config.toml
model = "image classifier"
dataset = "microscope photos of single blood and bone marrow cells"
train_examples = 48542
image_size = 32
crop_scale_min = 0.7
horizontal_flip = true
color_jitter = 0.1
cutout = 0.4
targets = ["smear"]
num_classes = 2
arch = "mlp_mixer"
norm = "rmsnorm"
norm_position = "pre"
hidden_act = "gelu"
mlp_ratio = 4
parallel_block = false
dropout = 0.05
inner_norm = true
moe = "soft"
num_experts = 16
moe_every = 2
expert_mlp_ratio = 2
slots_per_expert = 2
shared_expert = false
patch_size = [4, 4]
conv_stem = false
layers = 8
width = 256
label_smoothing = 0.2
loss = "cross_entropy"
residual_init = "none"
optimizer = "normuon"
muon_scale = "match_rms_adamw"
learning_rate = 0.0049
momentum = 0.95
nesterov = true
orthogonalizer = "newton_schulz_5"
adamw_lr_other_params = 0.002
max_grad_norm = 5.0
gradient_centralization = true
max_steps = 8100
batch_size = 128
epochs = 21.4
lr_schedule = "cosine"
final_lr_fraction = 0
warmup_steps = 1620
weight_decay = 0.1
adamw_weight_decay_other_params = 0.05
Rows from block 3 of a small image classifier, named by matrix and row number. Rows with one number within an expert belong to one neuron, the router's apart. Each number is 500 + 40 x the weight over its row's rms, rounded and kept within 0 to 999. All counts start at 0. Numbers have three digits each.
After each expert's rows are labels from the 100 images, of 14976, where the router gives the expert most weight on average: "responds to" is what is common among them. Only what is clearly more common there than usual is listed. The data: microscope photos of single blood and bone marrow cells. In brackets: how many of the 100.
# router: slot weights (model.blocks.3.mlp.router.weight, 32x256, trained with AdamW), inputs 128-159
# up: expert up (model.blocks.3.mlp.up, 16x512x256), inputs 128-159
# down: expert down (model.blocks.3.mlp.down, 16x256x512, transposed), outputs 128-159

# expert 12
router.24:524474459496467544473474497488495562490492571435507577455487526468509463515494447606479493511534
router.25:554521500485540578549455472532511542534515551511503526431496534471520460570508495549542465529480
up.10:526482502547607517571523538570381451564495474555506528484538482525479460498478504556447480524482
down.10:467460442520474498496572446498476574408468488437555453481482498534490580551507454448467541524535
up.11:510621519490543522520496484463544450450442485561472473430532418500458544543531497482550479478482
down.11:495504503498512465466456469541434544495532476494526505530525544520514475450515472519491518526516
up.12:556490524481531574410478466517487514471518520464528487490567440478518508572502499525523468532522
down.12:481433552420490412509469520530467523543537461468492488547373555487464453496440501500466481472530
up.13:524486500473580502494566476433504482541514482497552514524598495474506536492527518524487519543540
down.13:529528550430470490507433502549458496489566529545459503547446472490492555469464544467532498508487
up.14:467475599461519476528499507495480455502519491511554498490487479531475505469451468523560481571470
down.14:501535460500452481486511463576492516544527544508511521563513483404515580561509523436471498456514
up.15:467410488475578531508451480464549557522516506508454506445497517518502476467479528490540511539562
down.15:476518482390507635556531574498516444460496492524516480485520496477491508423491434494520544472469
up.16:469493533496511494464377485536471536450568529524466479497501500511446513567457531495413490498531
down.16:487534455521533511469562543504483541579455499546464549451526456506496469502582486542511497499489
up.17:493484503492472498477606490463562486533512463476536466496488544545519465568469517502561469616426
down.17:514473411540438453468439523552421439497437434454549456591545448547505506513534423526401428441561
up.18:494446472464464570528532493444541534465464473534520521499554519462500473509496537540479466532496
down.18:509570510533520450479425525480435526536537517510470543495446502517511482453471516500528504526510
up.19:485438535400508402520426537490518461527527511488498490528528546492562481433527472543562551498486
down.19:495534534523513513526550521507479498456432486508521508492513479518401573530503500518456480471500
up.20:442463516447509524513529409528501489539483476463483481491446573474513527528511545501492460493589
down.20:552565537652526509478494510515482517448486545573562505536516460551423478493488519485469506448451
up.21:539555529578577557519504476550481472480486521457523515450476516524495478588556519463496420497522
down.21:516469480418477520481462511449444482522537447507471500505513543463503470500486530469490527606581
up.22:469534504452533457562553511453465434522478552436526508487532513599492604504480526488411531471482
down.22:549513497458481528484487447479478561477487455577554396497484504441416498530484508561570482529492
up.23:500483479457510479484470482533496498473554508529492506497500526559494496452484503544472543467460
down.23:429535465495441479520557502506506483422440455429476513483468523518484473551550443435505518517471
up.24:494518526488483478542459476686481475507517501572540515527582428444533462465528519454463488500465
down.24:486479486481507551450460540435524518491469480535534473478409505485519544544477460513503491511494
up.25:495457516449518474504488519546538486452525463533458454538548542502479545494511491541533517489468
down.25:537516500455553531537511520464533519486468523469528527523470451496522452511457454506527495517561
up.26:420510482473497586470431502563524498523505504528479493501454496491543500531490509522548504465519
down.26:567487586535501481482512496531534481458610422459529469486520499491485470469539516417440464445506
up.27:475483525510581543554473462562532544462497547520489557507490494491467477538568438563514557493548
down.27:487473486479441504493501526440488487418486460477517512494551491552467476436451553436577491482454
up.28:454487605525532465493462469523598420487498533443445518601472445539535468554498465548541476473608
down.28:546466518533508513497518551532433524448465443541534438474509507487474546541552561428503567525430
responds to: cell type: artefact (27)

# expert 6
router.12:521485507431458538505469515410508550413542499486495508519521435429474521521459523556477557471473
router.13:488493525440494496511461566455522552459516536467485524518486474485488497483490522552504531505513
up.10:415547523479471399512527493467483519495458484548506523487534521514474512495528504552531511543558
down.10:474514513510522436511465515478492436480577569437523487492512510533434498487540455564550516632514
up.11:541451528461546452441586517524470572451516475511528473417513519519518480534543481513507451451516
down.11:437463425626428516474471408512432437518489464395515539534465523474519488512504510506569531462523
up.12:570506480470453482494517453462563542463436534488527578483505525505489520491497462589519496398535
down.12:525411485536566491551518502471474489535494520424519502486488517549505557536420513480532567570535
up.13:502451535452526554485465461462517466522541508527472514449450496477541474453428535516512578492478
down.13:435516436455472528617444497488464495503514543488516485529529490497556543590549475534474471500527
up.14:480498482498514524461505502621478593551535524414486482578525502488447527508499497513563451460471
down.14:505505481541516462525539471520586502443492490448469476546456540461552557516507479549531393542549
up.15:498548529472455482523528508427500530471500526472512466434412510536519488490428580535430507476453
down.15:510477548537493576470443452521551506519431424531472469532540524440475515572547486484498517511510
up.16:481483558454513463541419523549537484524498432502484457488458408492502543500562580513467537515403
down.16:549482450442485477478574528485506524472449605583489546498506526471455497477435406435488417487514
up.17:526502406522488407506535496547518480494500550501567483479472584466444494549501497520472430536562
down.17:470564458491563495521554577477570500455495507500509509451459423526507482483514490589548494430520
up.18:465491541457526578461563513506448519575480524475562497485493463467425475453571529532518556492574
down.18:522450493547485461552416544495451487466455581456516448468523521483444452466473499566532561543517
up.19:526516569515487547513481608598473474444475463462531472578509468478491454570468546516501510483521
down.19:491463552477547480421508493507518557505509471412494418541503491521491424542525506530501475438491
up.20:455494503435478457519511504555529499595461530422471458494580491492560518444430493488567512469561
down.20:470504525454465484459490553538479597448463500473520475492494456500496496525472517469367481601444
up.21:496587531540515532464480474437538512518445482539527522481496603525397453509529532450496498544488
down.21:563487524427463454527538513532478493538531505477530507478583470462536535418430508493545511491495
up.22:521525477472483510523556469474516465453477465578448452507496500551479569471474472515421453509436
down.22:543502524468451473525434448493558524571490478525506518492474531458451523521450592512533580499441
up.23:537454451556423490544445498522477533491458522532474437409477567477498546526518472500452526518505
down.23:476534575446555559552536547445516517483485545488491520504471455539521477492493597517499498484509
up.24:524459475527467452540508554503528484533477587499408480462512548521497474500600513470495438534498
down.24:497515497480483488495531550491479420500466553480410539452484458497427476472494510520511482470470
up.25:521531557466528527482492454566542585487461447458517539518541440509526546512494515478463543495432
down.25:503542581503495415429468458555522494434481438485439492494517500485564499496518485472453441472532
up.26:573485497483573424496481473526433552463489477460485430551442498442527489435537503454492462545510
down.26:510491502492460485515545530561421543512492583520501472524534501504585509572492529462505436492486
up.27:479525529488485559541518465403428512486467479503475449535557457523531528487483524533483548523486
down.27:451551539509481485495467474589417486512530527470487511531526580518497418481484535478522594541451
up.28:500520517475469450424507556560549488571564450460470459525558494471562450459487461480552485503557
down.28:543529514566490524486504467545511535440487486581525478490482486470482457500538541446503459483508
responds to: smear: peripheral blood (100); cell type: myeloblast (34)

# expert 14
router.28:485489489472548525545450489549472525522522535445535532452534544472400515493485435529513543604506
router.29:548566509469525489522456539548495533553490483501527573445564570476466476548455485499557493521471
up.10:527541439562541460555461575621528499505506491471492444495517445534528445534527460506551492460505
down.10:502429546431455446502583502490487501478538526484478505506533599402461527531495559471435493521508
up.11:582524564479493518521429511412540536537512477521476488561544526465494460483500474507523512480434
down.11:472556444460517479531572448497530430455546536504582456456515424528552630527461501510544516573614
up.12:473483546516522502463478492463543497406474472410533542503576478441477537512496465553459521446455
down.12:579512471466513597554503490505539483531523527625482488516390511444506539479465490489616490524570
up.13:539524537436510491533426499489527503411474497516483453481529489484495449490429478598461458451482
down.13:544556457531457533496519461509437493496537552548587559508541474494505543551471477510532552578550
up.14:524521535501511515478565513482483488485427512530450500541452509499495506530485405492579529498495
down.14:496514504493523470544458475497492515516499476507506507471554542528519550499499544552419528514499
up.15:407488467530493573473520500516544519485503466435454513546487427547510469578491415487506502488416
down.15:522490520523423464513444568523462423520467505489524541480493515471428472475485538448517508556567
up.16:587501449421528513487514502485446442492512565496520550453448474531505454486551479510482510476489
down.16:512477479514448519544523478546505525530465499507583454526563493494463550527454557452498517492482
up.17:554432460522517486543506557495443454490574502515452442498515517529522495500533523440521586500492
down.17:462607484495460475429471478485549510504486457467540443487501491471500593499576435552454501487505
up.18:574457482541530531468520486475507507534447448560422480497433477406464499440407484509493502427512
down.18:470480521542561491461533546492492516587550530433565526461489549628514515497576458534552474505513
up.19:416457471471563554484509511437472470553493490533539487421523515535511504445463514461453559510553
down.19:573530527536494448487459526606584487453511482485475508498469484459470491527527524521500470498506
up.20:498543590586455489442552515475439520553473466567497506487490513537511504487454476472497481536511
down.20:514532410475531439551446565546511535503532499502494508513477499541517504517505484463545514526531
up.21:508519548523470474524475564531515519492494444535537538460557541462521446515495471423481547466539
down.21:477433488531502494503490443527525408486522536513443525471518470541473488485469516580493541520482
up.22:449482537475501473490497491506524479509448538571492453494455516487471560539509534600511453519559
down.22:551538540524526526518487457474536515439514456546480485490548488480455456465527551452492527459458
up.23:499489497529504567479481583562605527469553533477479418504504488560503433578577507513530447492425
down.23:469483455418520463531551473484514473498475451476539513545586492455536522449481463513478527535530
up.24:506455499634501453475505505465433540531514472531514493490466589484450570495417452513501480527457
down.24:535506539495497503515530554492555477513530551494481476495522496592480436526456448521507483549495
up.25:490529460437559479503443521494502474518509427469532471448520491443509529499489529548404500520529
down.25:562528548510507550461457472493572529465508523577516570558473443519415501494445517476534542495475
up.26:522487549527451453468455475435489529493445462534557514475470498462506537546461520479493556502508
down.26:548465499519596555435455492495477448547561525499477504529538463475500469540464490517547395543505
up.27:551523526470480541518497503508508522421534500519543493428552492490542547498491537522527481449527
down.27:529498509471518492533525531526519470503497431509409559564451501498517455496424499484562482558503
up.28:547575515555560512528494481442578486432493476464515528535465516511518565515466500527500462544470
down.28:481455378497380496486489550525436496493499508574503432520472500560466481530552457533520591534532
responds to: cell type: lymphocyte (38)

# expert 4
router.8:545537561561577513519568477572470466516526433414531572443470566521474432453468527469498469546530
router.9:462500511507495444515582536548489489515497525467564531483470595522474493482491475478542472562521
up.10:399533529496530459556528414487549485568477589458461433528518505481512500505458477544421505557526
down.10:564476433538421506538500495425584494491520485558458492475439500526557499521467498446487495484554
up.11:472491553523527464476497601537567646464519461513507492440530495495489492494520520541528491495560
down.11:523493467479447475515493569477423465494482542545474487459462445498480506536525468465555504528473
up.12:466519558547458560451541506495577529490474501453560492532541536522445523463466423479483488432465
down.12:535489508460465542501458526421509491543428481514553531419515521460441475618459538455564451531457
up.13:525532429543476517478514521496477513557540491558582441521488451559541442495465478477492445483475
down.13:441458513467602499527513498452487482485524529418479463453552485478439499518528482485451506466556
up.14:520473471429499511522499500500479539564494501598427519556466571461413556579534510471489563443510
down.14:479529491547541475489579520521545504465498462499502438515526513525548474407484469516499523461560
up.15:470522466506477492489430457541509423497544532508511568505500450431465405484567502492505480466543
down.15:493480449536502496468611496482497550458484566451575416491508494500494508446518532570469508526423
up.16:491514493462491451458480512466521474491489485427547482509405497488424500501447483458468482497532
down.16:505524456507562529511479400480465586559495556541472517552567512502535482551465549522440482553513
up.17:575519490539485488526534510478386509463547459546499563445505469470564479533443542518517527504508
down.17:380514446479547524475520526528537440484467521437474469520438464548479486478569455546532530510440
up.18:512481488587563440462471490518485518449493460518531526470438538490598498507483509516529432528461
down.18:495468473505492491484563488518590554525560445414481482478583453563465477496499560545491544486445
up.19:472515601483520505487497485440515478520508503467601486460565547524489512491498470454507485513446
down.19:514469511493478455455523503553519526465492471610469477510547430490484490488486559475492475453467
up.20:561506493559514513518436511400549454530476496536488413492419486517480437490490470431563474494462
down.20:546436502502449535471557466575511486466542496507523477546510481525468548460466502587494505453452
up.21:456529462502497520452525493535523489521580444478454466512542445518506580475519522499536510475483
down.21:510461499434552418576465514441529488498461536502517541532519508537556503419465510472519506479413
up.22:499518479503529540520446474483451470502505470559542463461504521504453495501506489564567539491467
down.22:493537501501487525481565527513528495438473495463489540464527484538497527454460498512428474565510
up.23:559456504519491483486470512562408551486515523494503547505479542475400543475484452447506513480524
down.23:509505545477535493426565490520489502502503473557491442445545476607444590484529508603485503501465
up.24:473494497476539487493468530499458462529555534487491521556477456569492474484524502595474579521563
down.24:505498562447427469528467504483480529525486480474522459465537439519496515435453434494527430507462
up.25:522560524538489471488575486517523541480526505520466443548419434447501517494546501495534507626492
down.25:534471455536405567512480445545470465553576460440525501396520579500489455493500534442501512461533
up.26:462470441494456463518448466608518432565482484504570560445492505465496472518546443490497539567599
down.26:486481579480481497476492590453523485450537470471490484585575536484447538490434534608523466509491
up.27:507460514519572540486543489404442465492453537521530574549479520568515491500505489532455442416510
down.27:466531467504496456472488545541533488571527501482450469515490509484495480492586528499545480522471
up.28:516457491519533476485509530480404497573490549552402535451498529480510514478550469491506436507489
down.28:421529550498538446497532522512536466516493441435603478522412511532503459578461556496492531537467
responds to: cell type: lymphocyte (44)

# expert 0
router.0:506535516531511550560538502502491499472573518529523508470555508478421476466500484525560471556503
router.1:597523459526558509501444498478462577512527517443535566471503552530466553532460531508489490555503
up.10:489525472553456481430533464467537469626484493521528495534480484521496535464516493473529484445538
down.10:458486552515499495481441497538494425501511522496448480484515470503540543437501550475555454456463
up.11:557527517508454554541537543608485515510518531492508503484500473487470401582551500534500468531461
down.11:462470498484516447458433500506491521532469505513556513626500551491499536426495530471509450513447
up.12:505554546486450502498470523553439475420526431488466515496554488482487561479474571525572544463455
down.12:530471476548532518499558562473583467516470554457483509497451476533570465555493406444561513552564
up.13:513528525521571567462468452454466467539584532497488468526520518462542446495544561501458435433472
down.13:476528456527446415541445586500493586453455539486505534451534430551463513502532489527517547539496
up.14:528497551472478487444488576517509501535479544540568509492503438495441408475574476493462489477543
down.14:446484471493540491508469530456501559508560487480416488508521461561516479508464474473527454429513
up.15:487451522574491527517466475499464516543471469457473534511484517555518512452497534461563531485528
down.15:493486524476597439482480538496551445506483488463425457558521533469538480542472475489406462546533
up.16:536560471550580546560482517494548437458507452476500502509521474436520505522579561439537610487484
down.16:448485539472408453415490462480454508471496491538479566520439464584517463451431423559500526479525
up.17:470506512536510541519484523467551565462537499491431519518545426473468513523536461463500484531488
down.17:456488507488439429518504466503513450450521548555508510543474574432476523483421460495419543463468
up.18:377507482449490464524473484494537432519439500532560479500516495526486454494427516509474492505493
down.18:529497503513527520509568490515486561487555419508502422471512530472490502430500478543534519494525
up.19:535516522529578445476532417506496467540481525492498501502490519525527488568491492506628618509466
down.19:528566468470467630488497519503512465485536502476517541443571487499497487527591520545461420466531
up.20:413460432495509475501500513498572490492480455500519505477556482491456542471565516427469506506537
down.20:507462586483485493530430477473453457436477527528454468452445542445496493500470441542491493549380
up.21:523474507512535502496485548514497462461495510549509515548550575476474550503513501470535541501499
down.21:521550504552462532499555516468463477467562454514470549424440459550590484523482486481462520449491
up.22:506490466463496467568542469534514476528474498417457462485595439472505544590482474519517525489551
down.22:485502463527523522449412484496523470551512579522579478480524538574483521466574500505481474530514
up.23:546517516508565484485538583520532432499550536504498534494498505512496479462523452509551477448425
down.23:471464484466506494524478504476511554567432507465510430509516500480494490546554493500477500524497
up.24:465485528428503488461475584480522514494526523502470530526515497534522517517481471556528514497583
down.24:558501496538461536516492492454468539560451490554539507482468475554458455545518508542480504431523
up.25:491513480515433506541480498405439544552493570574604455518538536489448499477457462502564538597520
down.25:473491520498564505446523453548495476466537423465450552494525537498493512583516556528415529514534
up.26:509583543578585504538508518564500393463460550465484511497522403437498466457462584420471464475447
down.26:527516436503427465475470476487470591488585484523570457518510479546534520483485470591609564500484
up.27:515387499545461488479411543508456517553506463541446467480453517533477519453457496511419528480527
down.27:506506537505541521526525485462538477450582497522594534459515499503468507580555513459492486449463
up.28:439503440488541499455547485529565559437485515442538543511530501480500566491519453474511531529508
down.28:470412499458446478527487447485450416587432479523501471548482538451502560486436502473420493512446
responds to: cell type: lymphocyte (47)

# expert 5
router.10:578459533467469503512455566498491530422515521521468567499472562459480552542453464526498511503470
router.11:547520543501478499582435574513525539500536537498540568417507483498545529535461519559469511546464
up.10:507465484484471497452544500496547519502501441458553462508427498573498460536574517443520520479462
down.10:530470561570554533518462443483471438538483470506492471500535480463452508501510492503547438460499
up.11:478486539569549488505512490490497423478480528434549507548558484539491511515531514501507490478471
down.11:550556473458423559489449494474500530464522527579465490478485489514546481533466519522576551494543
up.12:470527525549446423437555447481469505520541511528488454539565541488504519541581433415485530526478
down.12:452542497516498511553480547482478486449487498527511580524457512541505446484403557542515480525578
up.13:451470503473497436440513507580474539562510515505482497493513484514566512468554486544546468470513
down.13:438453490489483456512521458547495486550450475473492468542503502446513527504531538486472455553496
up.14:503522467483485521569474536512456478430535543478509482556561504474518546445537479519446527470473
down.14:518493564521468466409449465476548532566447481497596489483433514513497558630512527476523425541493
up.15:488478430489556541544492569427478510502468460540474506493537562523429595457458504548439473608505
down.15:504502578534471511494515472519536494481503505376480474511465482502509424521524537474560542408513
up.16:525419543465480534520480506535513490492549565531537560527489547422478527515498502516467532422512
down.16:425538470523502486541489467436493534454529492516456520411534429540503491500477464519540519576493
up.17:535511467594528567520541516477557536519488485519557511486444459465518524488549551498521518477490
down.17:457547511474559511494511502599444495510528496525477489482576530548514461543473397496466458554538
up.18:497485496475553475544518460648426519452465521528551459446583443503460542532566540439424476542458
down.18:439513454493475460485497453434480512521444566517533508571489560471489441447426532524559517567481
up.19:518496517406532538477512467465534419487537486528544519469478520507463517535382517444524458443595
down.19:455547467522445600537482480509532471396507543489417488495579475577515451427558502513537500517451
up.20:546478507510496578525502565507514556449519542527466456526477568555520536532514523481478541552470
down.20:471515443441500448472475445407551437572497400410459562464571470496447471488475498503432496489548
up.21:528468534487520494504462504555474511479437479415474582483461528522545544535484441536489538532484
down.21:468490468490498450468510495495607477480537503516556437489494504485473455491505534458503503447544
up.22:440459513457555446542509477527534504574511486509491551506498480527502432433571519530476562504461
down.22:470472530527569538553489503534539488432445577458455438492537531467480512500499478531453458489553
up.23:518526506542564430489493462628485491559516497554456470535466499481545503545573520491507522461519
down.23:558506569537517470463479500494491503497567458526526475560447594483501428444435481462472449493452
up.24:565492496545497423460469468523485517570518524528587571454547511480446486545565514426539535507500
down.24:471555447463520570552429529472447464460446550510438511470490524513542498519488504562528544568463
up.25:521466512542511552512534541539452452567473498548552537447546478511517447495581536454469459484517
down.25:453435478493542461448381545519501557499494524464509464510560516509493519480460480520479512501524
up.26:437495540474517500551549523527530485534543438486411571472487463470597522473510599495496489445485
down.26:548549475485499478529455545454508432506479567409535452473530538542482518572564424498511550504499
up.27:520490449561439463460510500555546589491484437484504506509497492488491461491462536471499543563551
down.27:525478458434518495515460484492537429453553508495456460537508489549466502509523535546549497427447
up.28:540410530499442459513509554386476488478510596562540508527473516455489477479489495599513540480470
down.28:529582465486543500486497441490524525503518471493503530514526528546530469520490508482496534554493
responds to: cell type: lymphocyte (39)

# expert 10
router.20:554534490528542481494559519554558519537536488425529554553487522534517513528496464505554480558542
router.21:553577448484449516523485503548429514534556486490496495495495478499419552508505416498550481544504
up.10:479518549504503586506499467495482522501506456465518564423492490440558473507446501488515480475505
down.10:612530477508475423534470484482422412446593475522451480521445471616439497510549471440483489493503
up.11:459469543531486522438470445549459485559508477479496495497505416529487432587514529478515493460510
down.11:491468481447531504525518491461554501485525465516511437536453532458582541468501487559500437523455
up.12:384555512494431475553495467551476546497455549483518525535519459541530489530559518473465529511469
down.12:544469474510621525493519466529566516454468544526465550500535546500540524570458499482520463497465
up.13:471584480531559567442459496551456509598538510475494501556484401562569531449493442467519499549493
down.13:496454577512518451480528501577543494499452513532510434479461580452473432522483544461478402513429
up.14:573556495498452500500467473562533490454492534509566500495531514516530539477549506570534532419555
down.14:468457559491501560507503447544482501492444418504491514531515509482450345522508502492525537529501
up.15:425501511469495523500565424501528571522483498543525513475510510469447462510442440500462495575475
down.15:551515460526435481521460553499447489479559446510497461503448494566493471492577513468429505499539
up.16:498561527568437504535421495543454539460555465550441514499574431577507536503462588563524487513495
down.16:505468489506491509452544560484575489569475515425449459431450529482577435537475479431512540528538
up.17:507488457493483521408507435514576462592510495483500540494507481507527505494516526540477502494571
down.17:395505507487556502509466462531538474540460542479520506556517523512515586490505489454433492490415
up.18:477422562421551476495449555426431536532494483569484466524545517446471464500533491547499508557517
down.18:570554507551482514485439489526538487494479447420481514480497467584445508468444533530484529425554
up.19:459556538469511488564539437471501436499457521519524498473544473522496552480554455485452552510457
down.19:541486449442431580510429569476514559519522471556477450536496565480514510526548483503458501484480
up.20:499458556541524547468509480571543474480525488550500528493512558535513468472514560503465530588453
down.20:453551472488535425511418539450487497426459488445459527523472435499513452460457463471499488480502
up.21:580496516439466438494467566497558515456535490557498524519470468574467567452496561537485512457479
down.21:462461500472535467448575477518436505527458508468536519523485471510559519552569465458565522463463
up.22:555475543520581482475515499546540578519474549559516459556534529446476467529444473510555503482548
down.22:452612481455478573494489512557478453455519432561410538479549474510515462497521484490459507505491
up.23:496528581466481533435445448508470524565462487456540545450487532532505461504465560520424586518503
down.23:514518442487445505532556457473556517429591455529546509575506424420526515477507467541522459471489
up.24:508444572452480454516506509398509453591477479539455578522485521579527480561491459522552412544544
down.24:485548445511496526527495509528476535507518459514512455559534427517550562471572580499486485493456
up.25:525447485491462549505509465470447506558456488524505509485532523504488535515518515528433493541567
down.25:406553526440518475533563446531525500438478513435521428517539521535503509504481481486488421470441
up.26:481536537494487493495481485489449484539538477589529534517532501470502441441493552481562528555540
down.26:532434441544528440491533537509545440403479512454453519490509488579477470507473506530447491432532
up.27:516489543508448529489468488506431496493507481514499503536480531505515441552493534452518516555469
down.27:476449520544538472454548473526520499502514502412492482529571483485519550488506487502502536454501
up.28:471463620499517489493503506551466516506505475519559521493508413454450489550505509539475543530462
down.28:528540522529484515519513481555529490494501504501523485495510529531491448474472445454538486511523
responds to: cell type: lymphocyte (45)

# expert 1
router.2:571478476496497544532490549518515499512566533403504494476537526425532483514408501583522520563468
router.3:529504458478520483571527520490506510459495550458560534478541506444456503556482451550484532601493
up.10:485489511405479488500479454540435486541517453443504470457518467536534543486559463486493482567495
down.10:505511498480442476542493520445556498432421487496524507548497522470476432510541529562469495426441
up.11:505498623548532505456533560494563551477491522409525498463491552479532480491506550485451444470406
down.11:542473452409467548538519411484515553566513437563473454529567404489452516497524510505475498531492
up.12:597522522444450544486450530456482527513510494501508501551490473493543410477486420545563586554510
down.12:427530433569539433540519445501589479376490491422453554476570516389491530532427470527458526515526
up.13:485523501448585481511492521642536486525547453459533510504527485505475542537488517541546466408481
down.13:506454545525464488463475491516495472496515504472503508523452559495521488528440516493519518526510
up.14:529511482477443488462390495491498556534578545546487564526502432494468467489460546553552541512507
down.14:452495480526511485491520522563478488423483496421464548446594503538501511448475472491501491502448
up.15:485512521509577550511494558512485521537571517555513481531503523514403510514504557482574540491407
down.15:417543483465504491472462571527505530488455486458469520437485467495592481484471450591495486518516
up.16:533513448501524502490504443499554477546397512417492498473431448504529535439434480541443525487496
down.16:520463524468436509449500538470518498462562468544511495499524479500466520554565516506535477451416
up.17:462479525446444452485497528520484591497489499525401482497458471544529544447394494497491537454520
down.17:538450462495568540536524511473510481500430544438592507519555529502481506553577504486482457461468
up.18:462481502484481466487500474461446462488425523405480457557518512578509559529441421512487482494503
down.18:557498478508514503487555430515513531555485470576555563463502504459424441504488569468515532517462
up.19:479485542478446583451446541433488480484474469482431534455531482526506470540542518528572471499519
down.19:526546481539532451494513467517495501528601473506504429474438508485493456512491504476514491482526
up.20:466489570565485526475537524430497540528510538493475508496556558403543460486449532579477529535524
down.20:547527404468518494518443495639453483476527502438513541514502467561496521523606563426522549515507
up.21:565539478475452506511496523546514508543473507601508469419482489559522500468437485619508517541594
down.21:449492567518559520478464527403539496525522418474493484526567506387487523489566593483506451446475
up.22:504472442509453526448476545476492495549585534486500540499504465507444516441514507555533492579539
down.22:460534566491475405502496479523451501392347503526488480451531545460517442514488450494485473452483
up.23:501474492528479478551481545451513481518502536514512455494454503546518493422559541449532508500477
down.23:474548511538551523441484488519496444504488450496441543513467534510465564539478477547454431486502
up.24:434504571507451520560531532478542496430503499490532529437484535519497473452449495554434470473494
down.24:611506482468423510490385460521418540475486517592493465545484448429443517550484530512502503507446
up.25:457532513566499490514513451546511507551432485524510567512572578457522484513552543506492510495493
down.25:418504477551575477465511513549516522482447537487553509507501505521528575519426508460453481526510
up.26:560519526443524503539430519499500496439455466496532535475565541506492533480461559540493557524524
down.26:468560456584458470518501477439506494434573601535543523545470447498539509539546473480527474450417
up.27:499441548496500489474408491546478439558502489468456455535467527480533509555534475564523481486489
down.27:501514461488522467498532520465548457457566511446517564538448482524566490535451486442444463485525
up.28:491467548562571502447521522587494469486539453506489467557438451460485432570579490511487470539541
down.28:557535529418462492571515528505420493553456503402494471539465574525434475479511495498463443435510
responds to: cell type: artefact (28)